{"model": "image diffusion model", "dataset": "photos of plants, animals and fungi (iNaturalist)", "train_examples": 155796, "image_size": 32, "horizontal_flip": true, "conditioning": "none", "arch": "unet", "objective": "v", "cond_dim": 192, "norm": "groupnorm", "hidden_act": "leaky_relu", "weight_standardization": false, "widths": [48, 96, 192, 192], "blocks_per_level": 2, "scale_shift_norm": true, "attention": true, "upsampling": "transposed_conv", "init": "torch_default", "residual_init": "scaled_by_depth", "optimizer": "adamw", "learning_rate": 0.0046, "beta1": 0.9, "beta2": 0.95, "eps": 1e-06, "max_steps": 9400, "batch_size": 128, "epochs": 7.7, "lr_schedule": "cosine", "final_lr_fraction": 0, "warmup_steps": 1880, "weight_decay": 0.1}
Rows from block 4 of a small image diffusion model, named by matrix and row number. Rows with one number belong to one channel. Each number is 200 + 20 x the weight over its row's rms, rounded and kept within 0 to 999. All counts start at 0.
After each channel's rows are labels from the 100 images, of 14976 (inputs lightly noised), where the channel reaches its highest value: "patch colour" is the nearest of a few named colours to the mean colour under the peak; "responds to" is what is common among them. Only what is clearly more common there than usual is listed. The data: photos of plants, animals and fungi (iNaturalist). In brackets: how many of the 100, against the usual share in percent.
# convs0: first 3x3 conv (model.enc.2.0.convs.0.weight, 192x192x3x3, each kernel summed), inputs 0-95
# convs1: second 3x3 conv (model.enc.2.0.convs.1.weight, 192x192x3x3, transposed, each kernel summed), outputs 0-95

convs0.183,168,179,219,161,206,137,195,158,195,176,184,210,183,185,192,178,200,186,182,215,194,196,152,199,193,180,177,199,191,203,186,199,164,192,206,214,171,202,197,183,175,196,188,173,205,164,192,171,186,208,197,162,207,209,180,208,205,160,208,209,215,173,193,193,197,160,203,189,190,169,182,192,200,201,203,169,210,167,195,197,186,186,183,205,222,198,183,189,166,194,199,215,205,192,176,170
convs1.183,219,194,169,182,152,200,187,203,187,188,184,203,187,209,175,180,192,201,189,187,181,200,203,192,190,182,185,191,187,185,194,183,209,182,163,166,189,172,185,183,193,173,189,186,187,215,187,199,223,176,172,223,188,187,215,163,198,252,196,193,152,220,217,209,215,211,161,231,187,211,206,209,187,166,215,206,215,255,202,193,208,208,198,188,172,174,207,177,225,208,207,177,185,213,242,239
patch colour: cyan (30 vs 2.5)
responds to: phylum Chordata (97 vs 60.8); class Aves (96 vs 55); order Accipitriformes (43 vs 3.9); family: Accipitridae (39 vs 3.3)

convs0.170,214,236,192,177,200,214,156,173,198,214,157,198,234,193,185,236,201,223,195,169,200,217,153,213,203,176,188,196,185,204,186,175,212,201,164,161,223,170,209,177,179,179,186,202,203,188,189,187,208,171,178,188,179,210,177,178,166,183,186,201,196,216,205,207,210,164,199,191,170,235,177,224,205,166,216,164,162,186,169,177,157,212,180,197,179,188,191,224,182,228,201,193,189,220,181,208
convs1.170,182,179,200,190,181,172,171,189,196,175,171,168,191,160,202,160,189,181,182,203,220,179,204,201,180,216,182,172,170,152,187,190,188,200,198,189,206,206,168,198,167,189,168,236,200,199,164,195,180,177,166,188,178,173,214,226,167,171,187,181,177,157,193,187,190,178,162,194,173,167,183,203,187,168,173,212,180,174,185,191,202,205,181,171,195,185,180,177,209,182,196,177,172,183,175,174
patch colour: white (42 vs 5.8)
responds to: class Aves (88 vs 55); order Accipitriformes (25 vs 3.9)

convs0.182,184,206,188,184,202,178,215,165,173,168,208,218,200,178,169,212,192,187,205,171,165,200,170,209,193,164,170,193,184,232,186,190,204,191,186,190,185,181,206,183,179,177,199,152,160,157,211,163,178,190,195,162,204,214,180,187,188,163,177,207,199,211,184,201,188,162,192,178,198,209,182,206,203,194,202,162,199,178,173,194,185,192,190,207,187,233,190,213,185,214,171,174,196,194,163,190
convs1.182,214,167,218,168,203,156,143,174,227,216,152,205,201,221,219,158,192,223,182,238,234,210,215,211,194,224,176,194,210,184,219,205,194,213,180,193,208,202,182,211,204,219,185,241,213,209,173,194,197,182,152,201,184,184,217,204,169,208,176,160,150,188,218,170,203,192,186,215,183,202,170,219,185,149,203,197,216,202,216,190,226,203,214,196,190,184,217,181,208,218,214,242,169,186,205,208
patch colour: cyan (27 vs 2.5)
responds to: class Aves (99 vs 55); phylum Chordata (99 vs 60.8); order Accipitriformes (35 vs 3.9); family: Accipitridae (29 vs 3.3)

convs0.142,216,214,207,262,187,251,226,265,213,240,218,191,181,198,204,216,211,209,207,205,220,215,235,198,209,216,191,220,199,173,201,203,189,192,202,200,173,211,209,219,198,220,221,180,190,179,183,234,191,198,198,230,203,201,171,181,220,193,207,200,195,191,169,212,173,220,218,232,220,197,207,202,231,209,183,192,195,223,227,190,224,201,226,198,204,186,230,202,183,204,210,213,218,210,176,185
convs1.142,175,169,219,185,216,202,171,200,193,208,169,197,185,203,202,173,174,207,219,214,208,193,214,167,193,201,220,197,193,209,179,201,206,203,187,206,187,175,191,186,175,171,169,175,199,197,215,187,225,212,183,184,214,195,211,214,165,218,237,190,198,205,239,176,225,205,168,180,170,176,178,177,196,169,206,194,180,176,194,206,188,186,162,194,210,210,159,178,210,189,215,205,198,156,187,176
patch colour: pink (42 vs 10.2); white (28 vs 5.8)
responds to: order Charadriiformes (28 vs 7.6)

convs0.37,198,199,209,235,212,211,220,235,206,214,228,188,179,208,212,197,201,211,205,209,208,194,221,186,179,172,183,178,177,185,164,167,178,180,174,165,194,184,159,177,176,168,169,166,197,192,195,215,194,178,181,212,170,166,155,174,226,177,221,183,168,170,175,185,186,190,185,214,177,176,188,180,200,207,195,182,169,171,184,185,178,197,185,196,191,172,186,187,159,194,213,183,182,198,171,177
convs1.37,187,168,237,158,211,189,167,180,220,235,171,202,201,226,226,181,203,234,192,226,227,203,202,177,198,225,228,194,212,207,211,208,213,211,205,220,191,194,201,215,201,199,202,215,218,196,201,201,241,201,202,207,225,207,206,209,165,248,253,198,209,211,245,196,230,226,179,200,191,179,206,193,204,166,216,197,203,212,219,209,219,193,193,197,220,196,197,171,196,194,215,215,204,184,217,209
patch colour: white (27 vs 5.8); pink (26 vs 10.2)
responds to: class Aves (87 vs 55)

convs0.190,183,197,200,185,207,157,223,168,187,170,206,209,198,181,180,196,194,185,203,197,178,207,190,208,185,164,160,192,189,235,183,187,169,174,196,200,167,192,191,172,172,190,185,148,167,153,201,166,187,210,202,164,206,203,182,192,208,159,175,212,214,186,180,201,183,160,205,203,204,175,182,199,198,196,191,154,228,172,194,188,186,186,186,220,198,208,183,210,176,194,179,200,199,195,160,169
convs1.190,225,202,204,169,166,193,179,201,199,197,181,215,201,215,188,156,188,210,195,213,194,203,207,196,188,187,190,201,187,190,203,182,202,186,167,175,198,172,168,182,187,179,181,213,193,220,201,201,248,186,168,218,182,184,218,178,200,260,218,195,143,210,246,197,233,227,167,230,177,205,200,208,193,176,225,205,235,252,208,196,234,213,196,198,177,184,202,181,221,213,226,206,170,213,260,254
patch colour: cyan (52 vs 2.5)
responds to: class Aves (98 vs 55); phylum Chordata (98 vs 60.8); order Accipitriformes (42 vs 3.9); family: Accipitridae (36 vs 3.3)

convs0.128,213,212,203,257,198,251,233,261,200,223,224,204,186,201,206,214,215,202,217,200,210,211,212,202,223,207,195,219,196,176,192,206,199,197,202,191,184,209,203,211,199,205,203,182,200,175,192,227,185,212,208,230,192,191,168,176,236,168,223,205,192,191,163,205,171,220,219,244,215,206,207,201,212,217,183,196,191,213,207,188,216,202,223,205,200,185,217,204,184,207,211,204,209,216,180,184
convs1.128,185,172,227,189,220,202,183,201,213,220,174,186,189,225,220,179,162,212,210,230,216,189,225,150,193,203,223,209,198,208,184,201,196,206,187,207,190,178,192,192,179,175,179,194,207,206,210,198,244,210,180,189,219,198,217,215,176,252,236,192,198,212,251,184,233,212,169,198,179,173,186,188,209,166,214,197,178,180,194,205,185,194,172,195,207,201,169,176,212,197,224,213,202,172,203,190
patch colour: white (41 vs 5.8); pink (39 vs 10.2)
responds to: order Charadriiformes (26 vs 7.6)

convs0.21,159,181,192,148,193,180,160,164,183,181,165,199,185,194,196,180,199,191,202,200,188,174,187,192,198,194,192,184,196,205,188,177,210,210,178,179,180,183,173,187,192,170,182,197,172,180,203,180,200,179,190,190,196,187,190,204,186,216,203,199,177,203,219,188,200,169,177,196,173,200,197,191,176,181,198,193,169,178,184,206,167,187,171,198,209,214,184,195,179,194,178,166,192,189,183,188
convs1.21,202,203,238,197,245,178,222,167,234,223,200,224,220,240,234,204,205,231,174,238,225,218,197,200,210,198,200,225,206,182,224,202,206,203,215,200,205,225,222,217,215,231,241,212,205,219,183,213,220,182,199,194,218,205,198,190,202,228,189,211,201,212,225,222,224,183,216,210,211,210,208,230,229,197,228,191,176,211,202,211,184,202,225,187,199,172,220,162,194,213,208,201,202,206,212,216
patch colour: cyan (32 vs 2.5); white (29 vs 5.8)
responds to: class Aves (94 vs 55); phylum Chordata (94 vs 60.8)

convs0.38,193,209,186,228,212,233,214,220,216,208,213,179,201,217,220,210,190,199,197,200,211,189,253,175,195,197,174,186,186,179,178,202,193,193,192,183,178,197,184,194,209,181,186,172,145,192,177,195,195,202,209,209,183,172,170,178,217,211,187,179,182,202,183,182,168,195,188,222,202,199,203,186,194,197,184,177,166,168,163,167,183,198,199,195,178,164,190,187,161,186,183,166,170,190,180,182
convs1.38,183,165,232,145,201,180,156,162,202,210,172,210,204,189,208,165,195,223,181,214,214,206,181,190,191,236,216,187,207,189,218,198,211,216,206,216,198,208,193,214,195,208,208,243,224,203,191,213,224,187,186,211,218,203,212,220,152,210,236,198,217,197,224,200,234,215,170,193,186,185,200,203,201,164,209,204,213,200,211,216,224,196,194,191,215,196,211,162,205,191,199,196,194,181,199,194
patch colour: white (66 vs 5.8)
responds to: class Aves (86 vs 55)

convs0.187,179,181,232,151,197,144,174,168,192,199,185,207,191,187,192,181,209,202,177,235,210,211,139,197,202,201,231,216,204,185,202,207,184,215,216,224,203,216,201,198,185,209,204,215,242,170,199,209,200,199,193,186,209,219,186,230,213,173,249,222,217,193,217,206,223,201,210,193,184,183,201,205,211,220,210,188,201,196,215,233,199,199,177,192,243,181,190,177,177,218,219,225,230,204,220,206
convs1.187,222,196,169,194,156,197,203,202,182,186,193,193,178,211,177,193,196,196,194,189,179,196,212,189,186,177,183,189,183,179,194,175,201,173,166,166,185,177,179,183,193,173,190,173,182,210,182,201,221,185,182,225,198,182,207,158,200,256,187,193,156,212,220,210,214,219,177,226,197,209,212,213,191,171,206,199,203,250,209,189,207,207,207,183,175,169,216,171,212,202,210,183,191,215,240,230
patch colour: pink (28 vs 10.2)
responds to: class Aves (94 vs 55); phylum Chordata (94 vs 60.8); order Accipitriformes (33 vs 3.9); family: Accipitridae (29 vs 3.3)

convs0.179,162,181,210,161,215,138,222,142,193,175,180,201,195,191,191,192,195,192,186,198,198,198,167,204,199,173,179,210,197,230,196,206,180,194,218,228,178,209,209,184,189,194,204,163,188,160,205,165,212,219,205,146,221,217,176,208,200,189,190,217,222,197,200,202,208,151,201,176,212,175,180,210,221,199,207,169,226,182,204,202,193,194,194,208,216,203,187,192,163,204,198,214,207,196,174,189
convs1.179,213,182,180,178,145,197,164,203,184,200,169,203,181,193,170,175,207,213,198,189,200,199,209,196,192,200,181,195,187,176,195,200,206,202,152,162,188,159,178,199,206,181,177,189,202,207,173,201,203,175,155,222,171,184,219,183,181,221,192,172,148,211,202,185,197,215,168,212,190,204,190,196,168,152,211,208,211,239,207,182,214,200,199,183,186,176,203,172,206,207,200,192,183,195,223,213
patch colour: cyan (28 vs 2.5)
responds to: phylum Chordata (97 vs 60.8); class Aves (96 vs 55); order Accipitriformes (37 vs 3.9); family: Accipitridae (33 vs 3.3)

convs0.184,160,183,185,161,185,175,180,174,176,154,178,196,179,165,169,173,196,168,187,189,175,189,156,199,199,195,183,204,193,209,191,195,189,195,201,205,193,206,191,195,193,194,194,174,167,148,206,187,189,199,194,187,203,192,182,205,213,152,193,214,197,188,186,200,187,186,201,217,189,183,198,207,199,210,194,168,217,190,200,209,196,189,184,205,215,208,183,199,166,204,174,183,195,199,158,174
convs1.184,224,185,214,178,184,180,202,180,216,202,187,226,185,240,207,169,194,236,193,223,207,231,206,188,196,179,182,206,193,187,216,183,205,191,173,182,189,177,188,179,197,187,201,205,188,217,190,208,238,188,171,215,192,198,205,163,198,261,189,205,152,213,241,209,241,212,186,222,182,234,203,219,205,184,230,201,224,253,214,201,216,201,216,201,165,163,217,165,214,222,212,219,170,211,249,257
patch colour: white (43 vs 5.8); cyan (35 vs 2.5)
responds to: class Aves (98 vs 55); phylum Chordata (98 vs 60.8); order Accipitriformes (48 vs 3.9); family: Accipitridae (43 vs 3.3)

convs0.153,201,187,215,161,215,186,167,166,211,202,179,228,222,221,214,192,225,221,201,214,215,214,161,226,218,234,217,200,226,213,228,224,219,220,222,233,206,207,228,215,216,228,216,243,196,174,213,181,216,206,212,193,213,239,206,234,171,214,221,203,224,226,227,203,224,203,205,181,202,231,204,209,187,202,222,204,210,224,233,223,217,201,205,199,233,214,197,191,191,215,200,209,221,193,234,242
convs1.153,234,204,171,220,160,237,188,207,169,185,215,165,174,166,177,212,189,156,178,183,186,206,205,184,173,182,185,180,190,176,206,171,184,171,190,159,193,198,174,201,204,193,198,193,191,191,176,215,187,166,190,214,194,166,184,163,187,193,180,202,199,187,169,205,175,227,184,205,205,186,212,209,206,201,148,185,197,208,207,198,189,204,205,179,188,168,212,161,185,187,202,173,183,217,203,181
patch colour: green (25 vs 2.1)
responds to: phylum Tracheophyta (25 vs 7.3); kingdom Plantae (25 vs 7.3)