python train.py --model="image diffusion model" --dataset="photos of plants, animals and fungi (iNaturalist)" --train_examples=155796 --image_size=32 --horizontal_flip=true --conditioning="none" --arch="unet" --objective="v" --cond_dim=192 --norm="groupnorm" --activation="leaky_relu" --weight_standardization=false --widths=[48, 96, 192, 192] --blocks_per_level=2 --scale_shift_norm=true --attention=true --upsampling="transposed_conv" --init="torch_default" --residual_init="scaled_by_depth" --optimizer="adamw" --lr=0.0046 --beta1=0.9 --beta2=0.95 --eps=1e-06 --steps=9400 --batch_size=128 --epochs=7.7 --lr_schedule="cosine" --final_lr_fraction=0 --warmup_steps=1880 --weight_decay=0.1
Rows from block 4, named by matrix and row number. Rows with one number belong to one channel. Each number is 500 + 50 x the weight over the matrix's rms, rounded and kept within 0 to 999. All counts start at 0. Numbers have three digits each.
# convs0: first 3x3 conv (model.enc.2.0.convs.0.weight, 192x192x3x3), inputs 78-90, a 3x3 kernel for each
# convs1: second 3x3 conv (model.enc.2.0.convs.1.weight, 192x192x3x3, transposed), outputs 78-90, a 3x3 kernel for each
convs0.23:530528527535523502535523530511522513518507505506505501510501522487469483497476490507515509503515518508521513495493517492492505511511501471474494482469465480468474527528517530523527522524519470485471483477469483472468506502524500505498508510517476479480487478481477478476468461466453438463478458469539532549532543546543552553506511500512521533530540550
convs0.24:500565574452493498503593615651712656668691627489527550500525457451503477415512530508455489514549600594630643473464428446492494450564565403477435409459408431469417574645694558572640459502615615695655586585554631606537538522461450490483422543558448536504508529481509511459716751770669639625626577563659610601613567590667647659494469525430493568633776786
convs0.25:495528464489520653426417499510489398474419578572575477628557222529468524415484619563479500549531403497506454632627320492476604360442609515482308462459561483496668496502595533468435565504405441457507510556511498563501624566329519479561352427564486434354473449526502501630420388548478460404547547375401445453479444523499523426467408641574565446499555458
convs0.26:503503525432516522485522475529511510495524482471463416529437420459510498400551503494536520515485480504496529522479476452562575448589540484432454478536551508594549534546521506445469466440454498535538528467486511529538546504487461565532442590531470440464513509536546610584481535494504442412501464498517571553505545570511524536411562489441407410543482513
convs0.27:497512485491475478497497495492479483484465482478483494516517488490478470473480467492497507502500505482494487514515504494491496491487485499499483494494490501496502479492494492494495491489488494504494495501489471494489515518507496486493490490487517516498504516496496505505476483483479507492462485472490488502501494492496504492469459462467471480474468467
convs0.28:482483514450451488492487482488473502458438468494456474488497478448449444459465436480505465501522477491512468505490500469454480488492479491499489469477496504481458494509470495498480498493497464480460471474428450434415494487489463456482473490475511486482474468459480446444447439407436442414429428409507495497517485502519513507508541495523558494509524465
convs0.29:490488548460484544494508496468462501470455495492490476505514516478476516449538504519523486518528499491495504520492525482489527467511508474471515461444490495537491443505488489501493492483482474518505479514493484486456530520522503507512466536519483469510482457488519534485489492450464508460442470464462476492505501522499490508520529453503559452491490459
convs0.30:476465473465449459486500488461465470476466470471475472473479475457460457474474466502497513507503504493491485489494493481487483493494496508499502485491491501497499480480473487489491475470478484503486489505485476489475484487495488480487494496493523502495505496499504503498452475457457494473455465441463478492490498488483501494476476480467481486474486479
convs0.31:498548514566529674438479474515571429543436641573610518576633337525459541455470543529451517491563418518499447564636405516470617438460534486520351470403515494488549477510569519560495532528478483496483558590469483533491571636433534489599444468527493494378510409487488499554410382446437503366476538428375394462498473531517591453497415611495755471470505428
convs0.32:465484508472494536514527510470490492493507473514492446444460490441438491480557493495532509516514509497484499483484513458476538491547520504477523488486536532582537477511480493503488503510492503507480530522478488484482484492509460487513481519488521487515513503533547577535457464419473469438435431454442497508494528542540578547460504450507528470457459464
convs0.33:455427469366507584503548471507514509453536519527532438462361353420441492445640595510556565544519479449486512499436435436533583494678584456380425457486585572692620481587538490462447467466459460543567584542542573509491515462456443522555481661563469423461531514600624702666446518455481419400476369468504599519547583576511588589424597508463545390452456467
convs0.34:435446562349497600509510418499484512450531497499461350513405383357469594397614520524573514558503439497475536521429471403542670466630546427346464399499671540662597477546559487429452443446448469528570555488520487526514559483459408559606458637528460385469486510670589697633503552473525461399431394497489547545524500557548551559413545469555495319534462518
convs0.35:479503561392501555522513454503499495464512473482450389492395409399494547383562490508547524533514481484491536516451486421552640447603549459412477438525626520629568488524520501435465466465455483487527538462492512530501548490483426573574451601523470415498506533619573648616476506456510432389486441492471527536512508572546560563435544480525446375540493535
convs0.36:500536534487489489529499512479494475484463460514479526385517520473549497512458452488465499515514527499520494443533508508538506526458455455549550484497490503436480476496486464486500503541543465511515475515489457505491460550504518558494514461455462519538495509504485453483430447482464495502451528501510518515510494534535548536531489465504482500470517476
convs0.37:475484506417420458486449451495450481477417446515448448496460459437438448446430397501493459528514479491502469503467487458444462484441430481496499467499493514493472487502478496482441497475451438464429468450383451415395494467479462464480464447444490483470461479442486470435442382353425414377423421374500498494508477456508474453569572537577545488543511435
convs0.38:438455495404420458445456449467466465430415435481456453475517525417465512430479464491504485528524530481457467500511523475496533466486492502494536478436476539515459480499476452450459454474474472468470466447411448454394477507504458509514456475474524489506474423443533496437450449429409472455397459475467503468469484498463474495513507460531538495459391379
convs0.39:516516505512527647469459500516491461476448602536537477612540364516463547389498577512491540508555434501496481580570413484503604420512577502450367468442555468497605479521573506513489528484472431485493504550507487483492582560441500505581401498571480445397481446526495494606413455504431474399445469430410455476487485535513559465466462601507596457511515444
convs0.40:489570605574460350654497456494538609559459354469382453402435731409536539617574297500540421442533656442519512384467677454577535646594327436453674535494460663501315551581499490460514451526628556554499545464445440463520395490644434569520585564348448417604533504495617484375510516365447510471390475561456533509538529527514623593580575340528447625471515548
convs0.41:478477484474467475490502498460458479473479479480487481466473471459474465472488474484504499491501500483492483492485491478487491480491502507491495488492493498506492485481480489483488484479491495501508490509491476485472484487485489486488495499503517510513507501510509505499466493469476508488464465457470485477495500490498493496463471462468469469471476470
convs0.42:518504494502480481502501496490483488483477483488482492498490481510489462489477472506503508499507493499490490500503494520497484493487479503502485494493492494503495474490490489496509486491503485505489472495500478494486490513511516492493489489482514523494514519503503501510493496494480494500471485482479485495506510506510511506471468460462460470473462473
convs0.43:479480474465446471480486486466466466470465481476474469476481469457455465461469470493497499504512503499498497483501501471488489484484491513495496485481494496504515468470470496498481475481487493498486503514493474496486483498489476478486488488492524504494513498507507510519457486464468510473436469453454472485482501491497501496452453461474484487477481476
convs0.44:459540541486483609449462477490504442552435547552489427542539375470439573459442511509469500502560458510552472536562446466451624471460517475503429472436571501461517457489520515547449501490448471482533555549456468472463556566435490491613461475529484469432526441527528457496447462486489508409484511452416423479488456531521542469468414540506685411494573468
convs0.45:473482443471483401490482423491532554503525470475488427416394498413446402546603464474515512494483524489532527454472523463528472555617463492464509531482446583592476529588539444437468431452509570608582532493489496492535446470518468513441560632479521502536553485469594605518541542489525472498521432455548632608542609581514569547478543434378396406443446440
convs0.46:477487472474441448484501493478466473468451479480474479487491464453462445467473469496503512497521515491505498498500488476471481491479480506512490483472476488504494473488491496506487472471484476521511486518507469485478487495492480476471491478479516522498497496496507497496448487473472534498451484483471484489499499487481502484463454476477507504482477459
convs0.47:475465463468469466497490501458455458461456463472476472475467476465458456473472476491501511503499501489502490481486494487478485491488485508498492499486485506497499475474481483486486475479483483502488476489487477482472486479481477488486497504491522505505506509511513513509449463450460473471459460455472475479503503490498518503462476477481476474473479480
convs0.48:660583474541539487380456487530457527408414471410477508598480464623505408390550621457494583501482470462474474602511474584511421343544616622484417588513437472604586566572550549458545544432436484543487471504593545503455525489497554458405329513582570464394520482433482574557453530591416440532469400418519543508428535539421470516392490598365457599442423441
convs1.23:508508503496492486487484490507504502505505502496491499504490490492473469490481488494495497504502506503504496478484490467483501479500511508501502491478477485490498495492478496494485497495501509506498505499490493491496496510518489503517493501509517504501498483477487491496500506507515523512513509499483487491488491500486483489486493492499498507509510510
convs1.24:598648677590606593588555552516500505475446440461431464556539570465393422532458501386402449384427476423477491585659699521575591610615624531486480450369393490450514582609629616613593521510491418373335398372367392394416546614667477539565593595625454370319372298294409397439250206195300279270353353359442451474434451426442424393355423455306380428393464466
convs1.25:516503469521536540443514513544427426519441486380469512502573513535551567539512508549464489499447417501463524211459493358511529577443325302504484450543523621484386626532524518547521270486492544416379454455403352476503283425484402489486605440379381474415463541512513434435537389501567443403471577574540403403449504439385533530534457316537522453389530589
convs1.26:539551529506544499518500495509555467512537449459412459535499555515504495549526477516534529460441461471437475439441510367464505474565499430392507460495550538589499510554501515518501414332433479515412498491428418392465462457516367489495524596511438411451490497534496538486523509439530496418453427490503533481462505443439435480501559481478509440457469489
convs1.27:508512510510506511511517523510503505508496509505514520492507498493498492498499496501496493496493496502499493501522518511527516513511498493510503503509484499484479504492494504496511506525529492479490488483495500507511501526518509521516506500491485496498491492481492477475496480494496474498509499506508503504500492513505498510508505496504502506508515514
convs1.28:564570544536535530531520524523524523512494521506491515524573498525575524508526496463473472486492485482503485467500465474529503461505486492499468492530486489492476535522533544512534532519540514479505480459485504477509482519492479531522472505500442436441441452444454438456493477501462439483496465507495473471488461483485455484499507495531537522509537520
convs1.29:554537507534514505533498508500519501520494513506488523541521476557567507550524480487491507493473497500492492465526493456563514473546488442438464459557512468513484534533528552503532520492538478499508478469497464465515465523500457553520485544497408424453435509490436477473502503521488448487495472508503512492497482507508487515503512498523518489494494487
convs1.30:509509502510504502510507512518518510518510512511513513493496484503499481494492487495495494493494496493499494504516513504525522510520518502505503501508491496486492513496489514496493510514513496492490500494493502502502504523513508530524507515512498499503501501492499490491502504501511504510516510501518512509499499520508504514498507497495501501500502504
convs1.31:546493470564525551499499502537443481527430510414476512542519497549611558586488535495449490480475463487498553296466463412614530554410395353489479450617493600433418607522561557476528388553505519431437480414421373531500313435456433577523559418431401466437452576463502418447525442555511374434469582539527409452485477505429531509486407340542560508377509556
convs1.32:525528508507493481529488488517536500520483471489466497516456468488501469521482478482495513476467495473472492483483495432532530462522513459431476456557535487530500523513498553469457499447482494516485524466445484475493460474495427514528474521505456431468470536511481535501507535521513463473483486509508538521456485507472487494482523508513512485474461480
convs1.33:590589557526543499532478479504555463533478432445376460523460571516530493566502408529552511447430437438414449377362472309491510462581472353306461428560578574632504542590577547458473382291420480540422471408357381376468407398499302509522530609498333327389440520531515571491539575468513475409428440515494539467472495462434425492533612455514537438405423454
convs1.34:571572528538547478541495469501558462575522423462383446581475552534528503606543435535554556459429457447417474385386473235458499418578474380314463380520606548625495535579562604532503413290420463528430541466390393364450432420504248453489495600486357339395438520564507582500496528478566476418441453509484532474466489397429436456517573457527531422449432467
convs1.35:542547514521534469523482455504552458541526427459400437564478538534512494581527441515536546459439464460438487420426492285447495419553481408360489405503591525594498523557517569529499428321425473519417543501414423394456446433512291445484486573487411386434469527570505571505504521468570499424457453486493535481452494406425448445496543473503510425457442472
convs1.36:554511517553535516510511466461461515489540511473512474549530495549539531511513494470461512480467484515514515555557490518526531429473503503511438470466493423449506454483518512568545520546490427456516459532491472512482558578506509516523411456500454484445438477454414465498458448520445475453497502501457469512490485490484487446438462512466482479530542474
convs1.37:593593560545546532542526514538538544516506525517500519542622535539602524525560486468462455505493469498505480464502455471525484458503465482509488477524509472494474570551550574544537558544548511471510463455503495479522487521484474519490473509482405417441392427460415421458502474528471441498505459526525483477508461464493453490515511493572554537555566544
convs1.38:565557508538519487507490475522534544523525539492496532555548464557597530523537505473485512467465511507503517449534477455575541409506479457443421508565503494512476523530534539507513514508537477471519485482498495492533486565519461582574424520510393383409447489455459481480510495555464449525514488565489509504469479508472469480477489494510509510497510499
convs1.39:532501465543525521509520510536472464539451488429463519510544496557568530573523492526482513481472468476460522285459483377533516546469388334475484449567505579499389602529538553505515367485519540465437484444408378469483320437476405525502570484429394472443466556483487450413532463532523432441456531546526448436474494481417513535527484378538529474399495545
convs1.40:587588542554564525493532453377481534499546452479427406593518579568525598447572534511547627453444504520447528668514337535488493139534571537357302513448499316558512332524530532604504539434396313410526431502418550353359694553474498422546249535626404296382450421426405509456435521598329393500476291472435551536521554514407401369383527642442489472617514446
convs1.41:509514504515515503513507513518516509519516507509503511489489482506502486497495489496502498495496499495497493505516511508530527514532523491489496494499496496493495509502493513502497506501508488484490484480486492489499502518506508533525510524516479473490481482487485484490495495491493489484503492496516514510505503511509496512495512500498505504502505505
convs1.42:506516518511513530518520524504496505500497522507510512491504503496500507500505509501496491494490491500497494506520513523528517519516504500507494517501470499486482497488496490497521504516513478475491475481502498506503507521516520522518507504504478484487492479468486471470494474496484479505505494506509499508507498523511498507504500496496505511505513513
convs1.43:492497492501488487510503508524520514519500504505509513486487479485488474491482489489488488488486494489497496496518519487526526502513517492507509489515497491476481516487480524491484507513514501487488513492491502502502493522513490526519499507507497502507498510497497489485510503507518492504514509503518521517485498520497506511487497486498500499498501506
convs1.44:531510490549515513500509497521459475556456494437464489527515476527584507584497509496464506477469461513517545358502474354576521524462453410510487395588521517427416577496527606512535411519490517435462543441449384488456367470474377537499545473459440483456449560492461423446490417526553399415473540479512467481484477473429545507471429396527510484440521541
convs1.45:662651593533547546489495516499571527503514496465409440618554594542537558473547554501529527469458473476451485597431407534467474402553556483361401540515502496606540472575556458456459428333352395486501408425393465367393640489466532499543466618631376332416471461468513552493485558517396456502430367490519555513530548535420415465526622576487545501493490485
convs1.46:536542532535519514518516528541533521535515516512525529501502484508507475479469476483489486483492494487492479513535534520542540520523527498506503505507481489461483530504491528498493513541534482478475486484480487506499519544530526547536509507513475480485485489468479463473487504496500508508504518491527512513496485520498495518490504493491500505495503505
convs1.47:499500497503497497503499503516515509515508510510507511492491488499493486492488488497500496500501502496500494500508506501516518507516517501504506506510500504501501510497493508493490505500506502500499510500499509507508499510503506521517507514510504504511509507503508507505507511505511505506513510505514513509499504513502499508499504497500502500499500499
convs1.48:532596576512566538543503512531530448411484503437455492469638724553558543492540467574531491482441493466432515297407552569482442592526330334442511627511365582594404554618510362470525377373464502480336347408443432412500407488620558546494616511407358419426529473411506525413598487414455514549466453622524475381502533550495422514580601440419458463420506619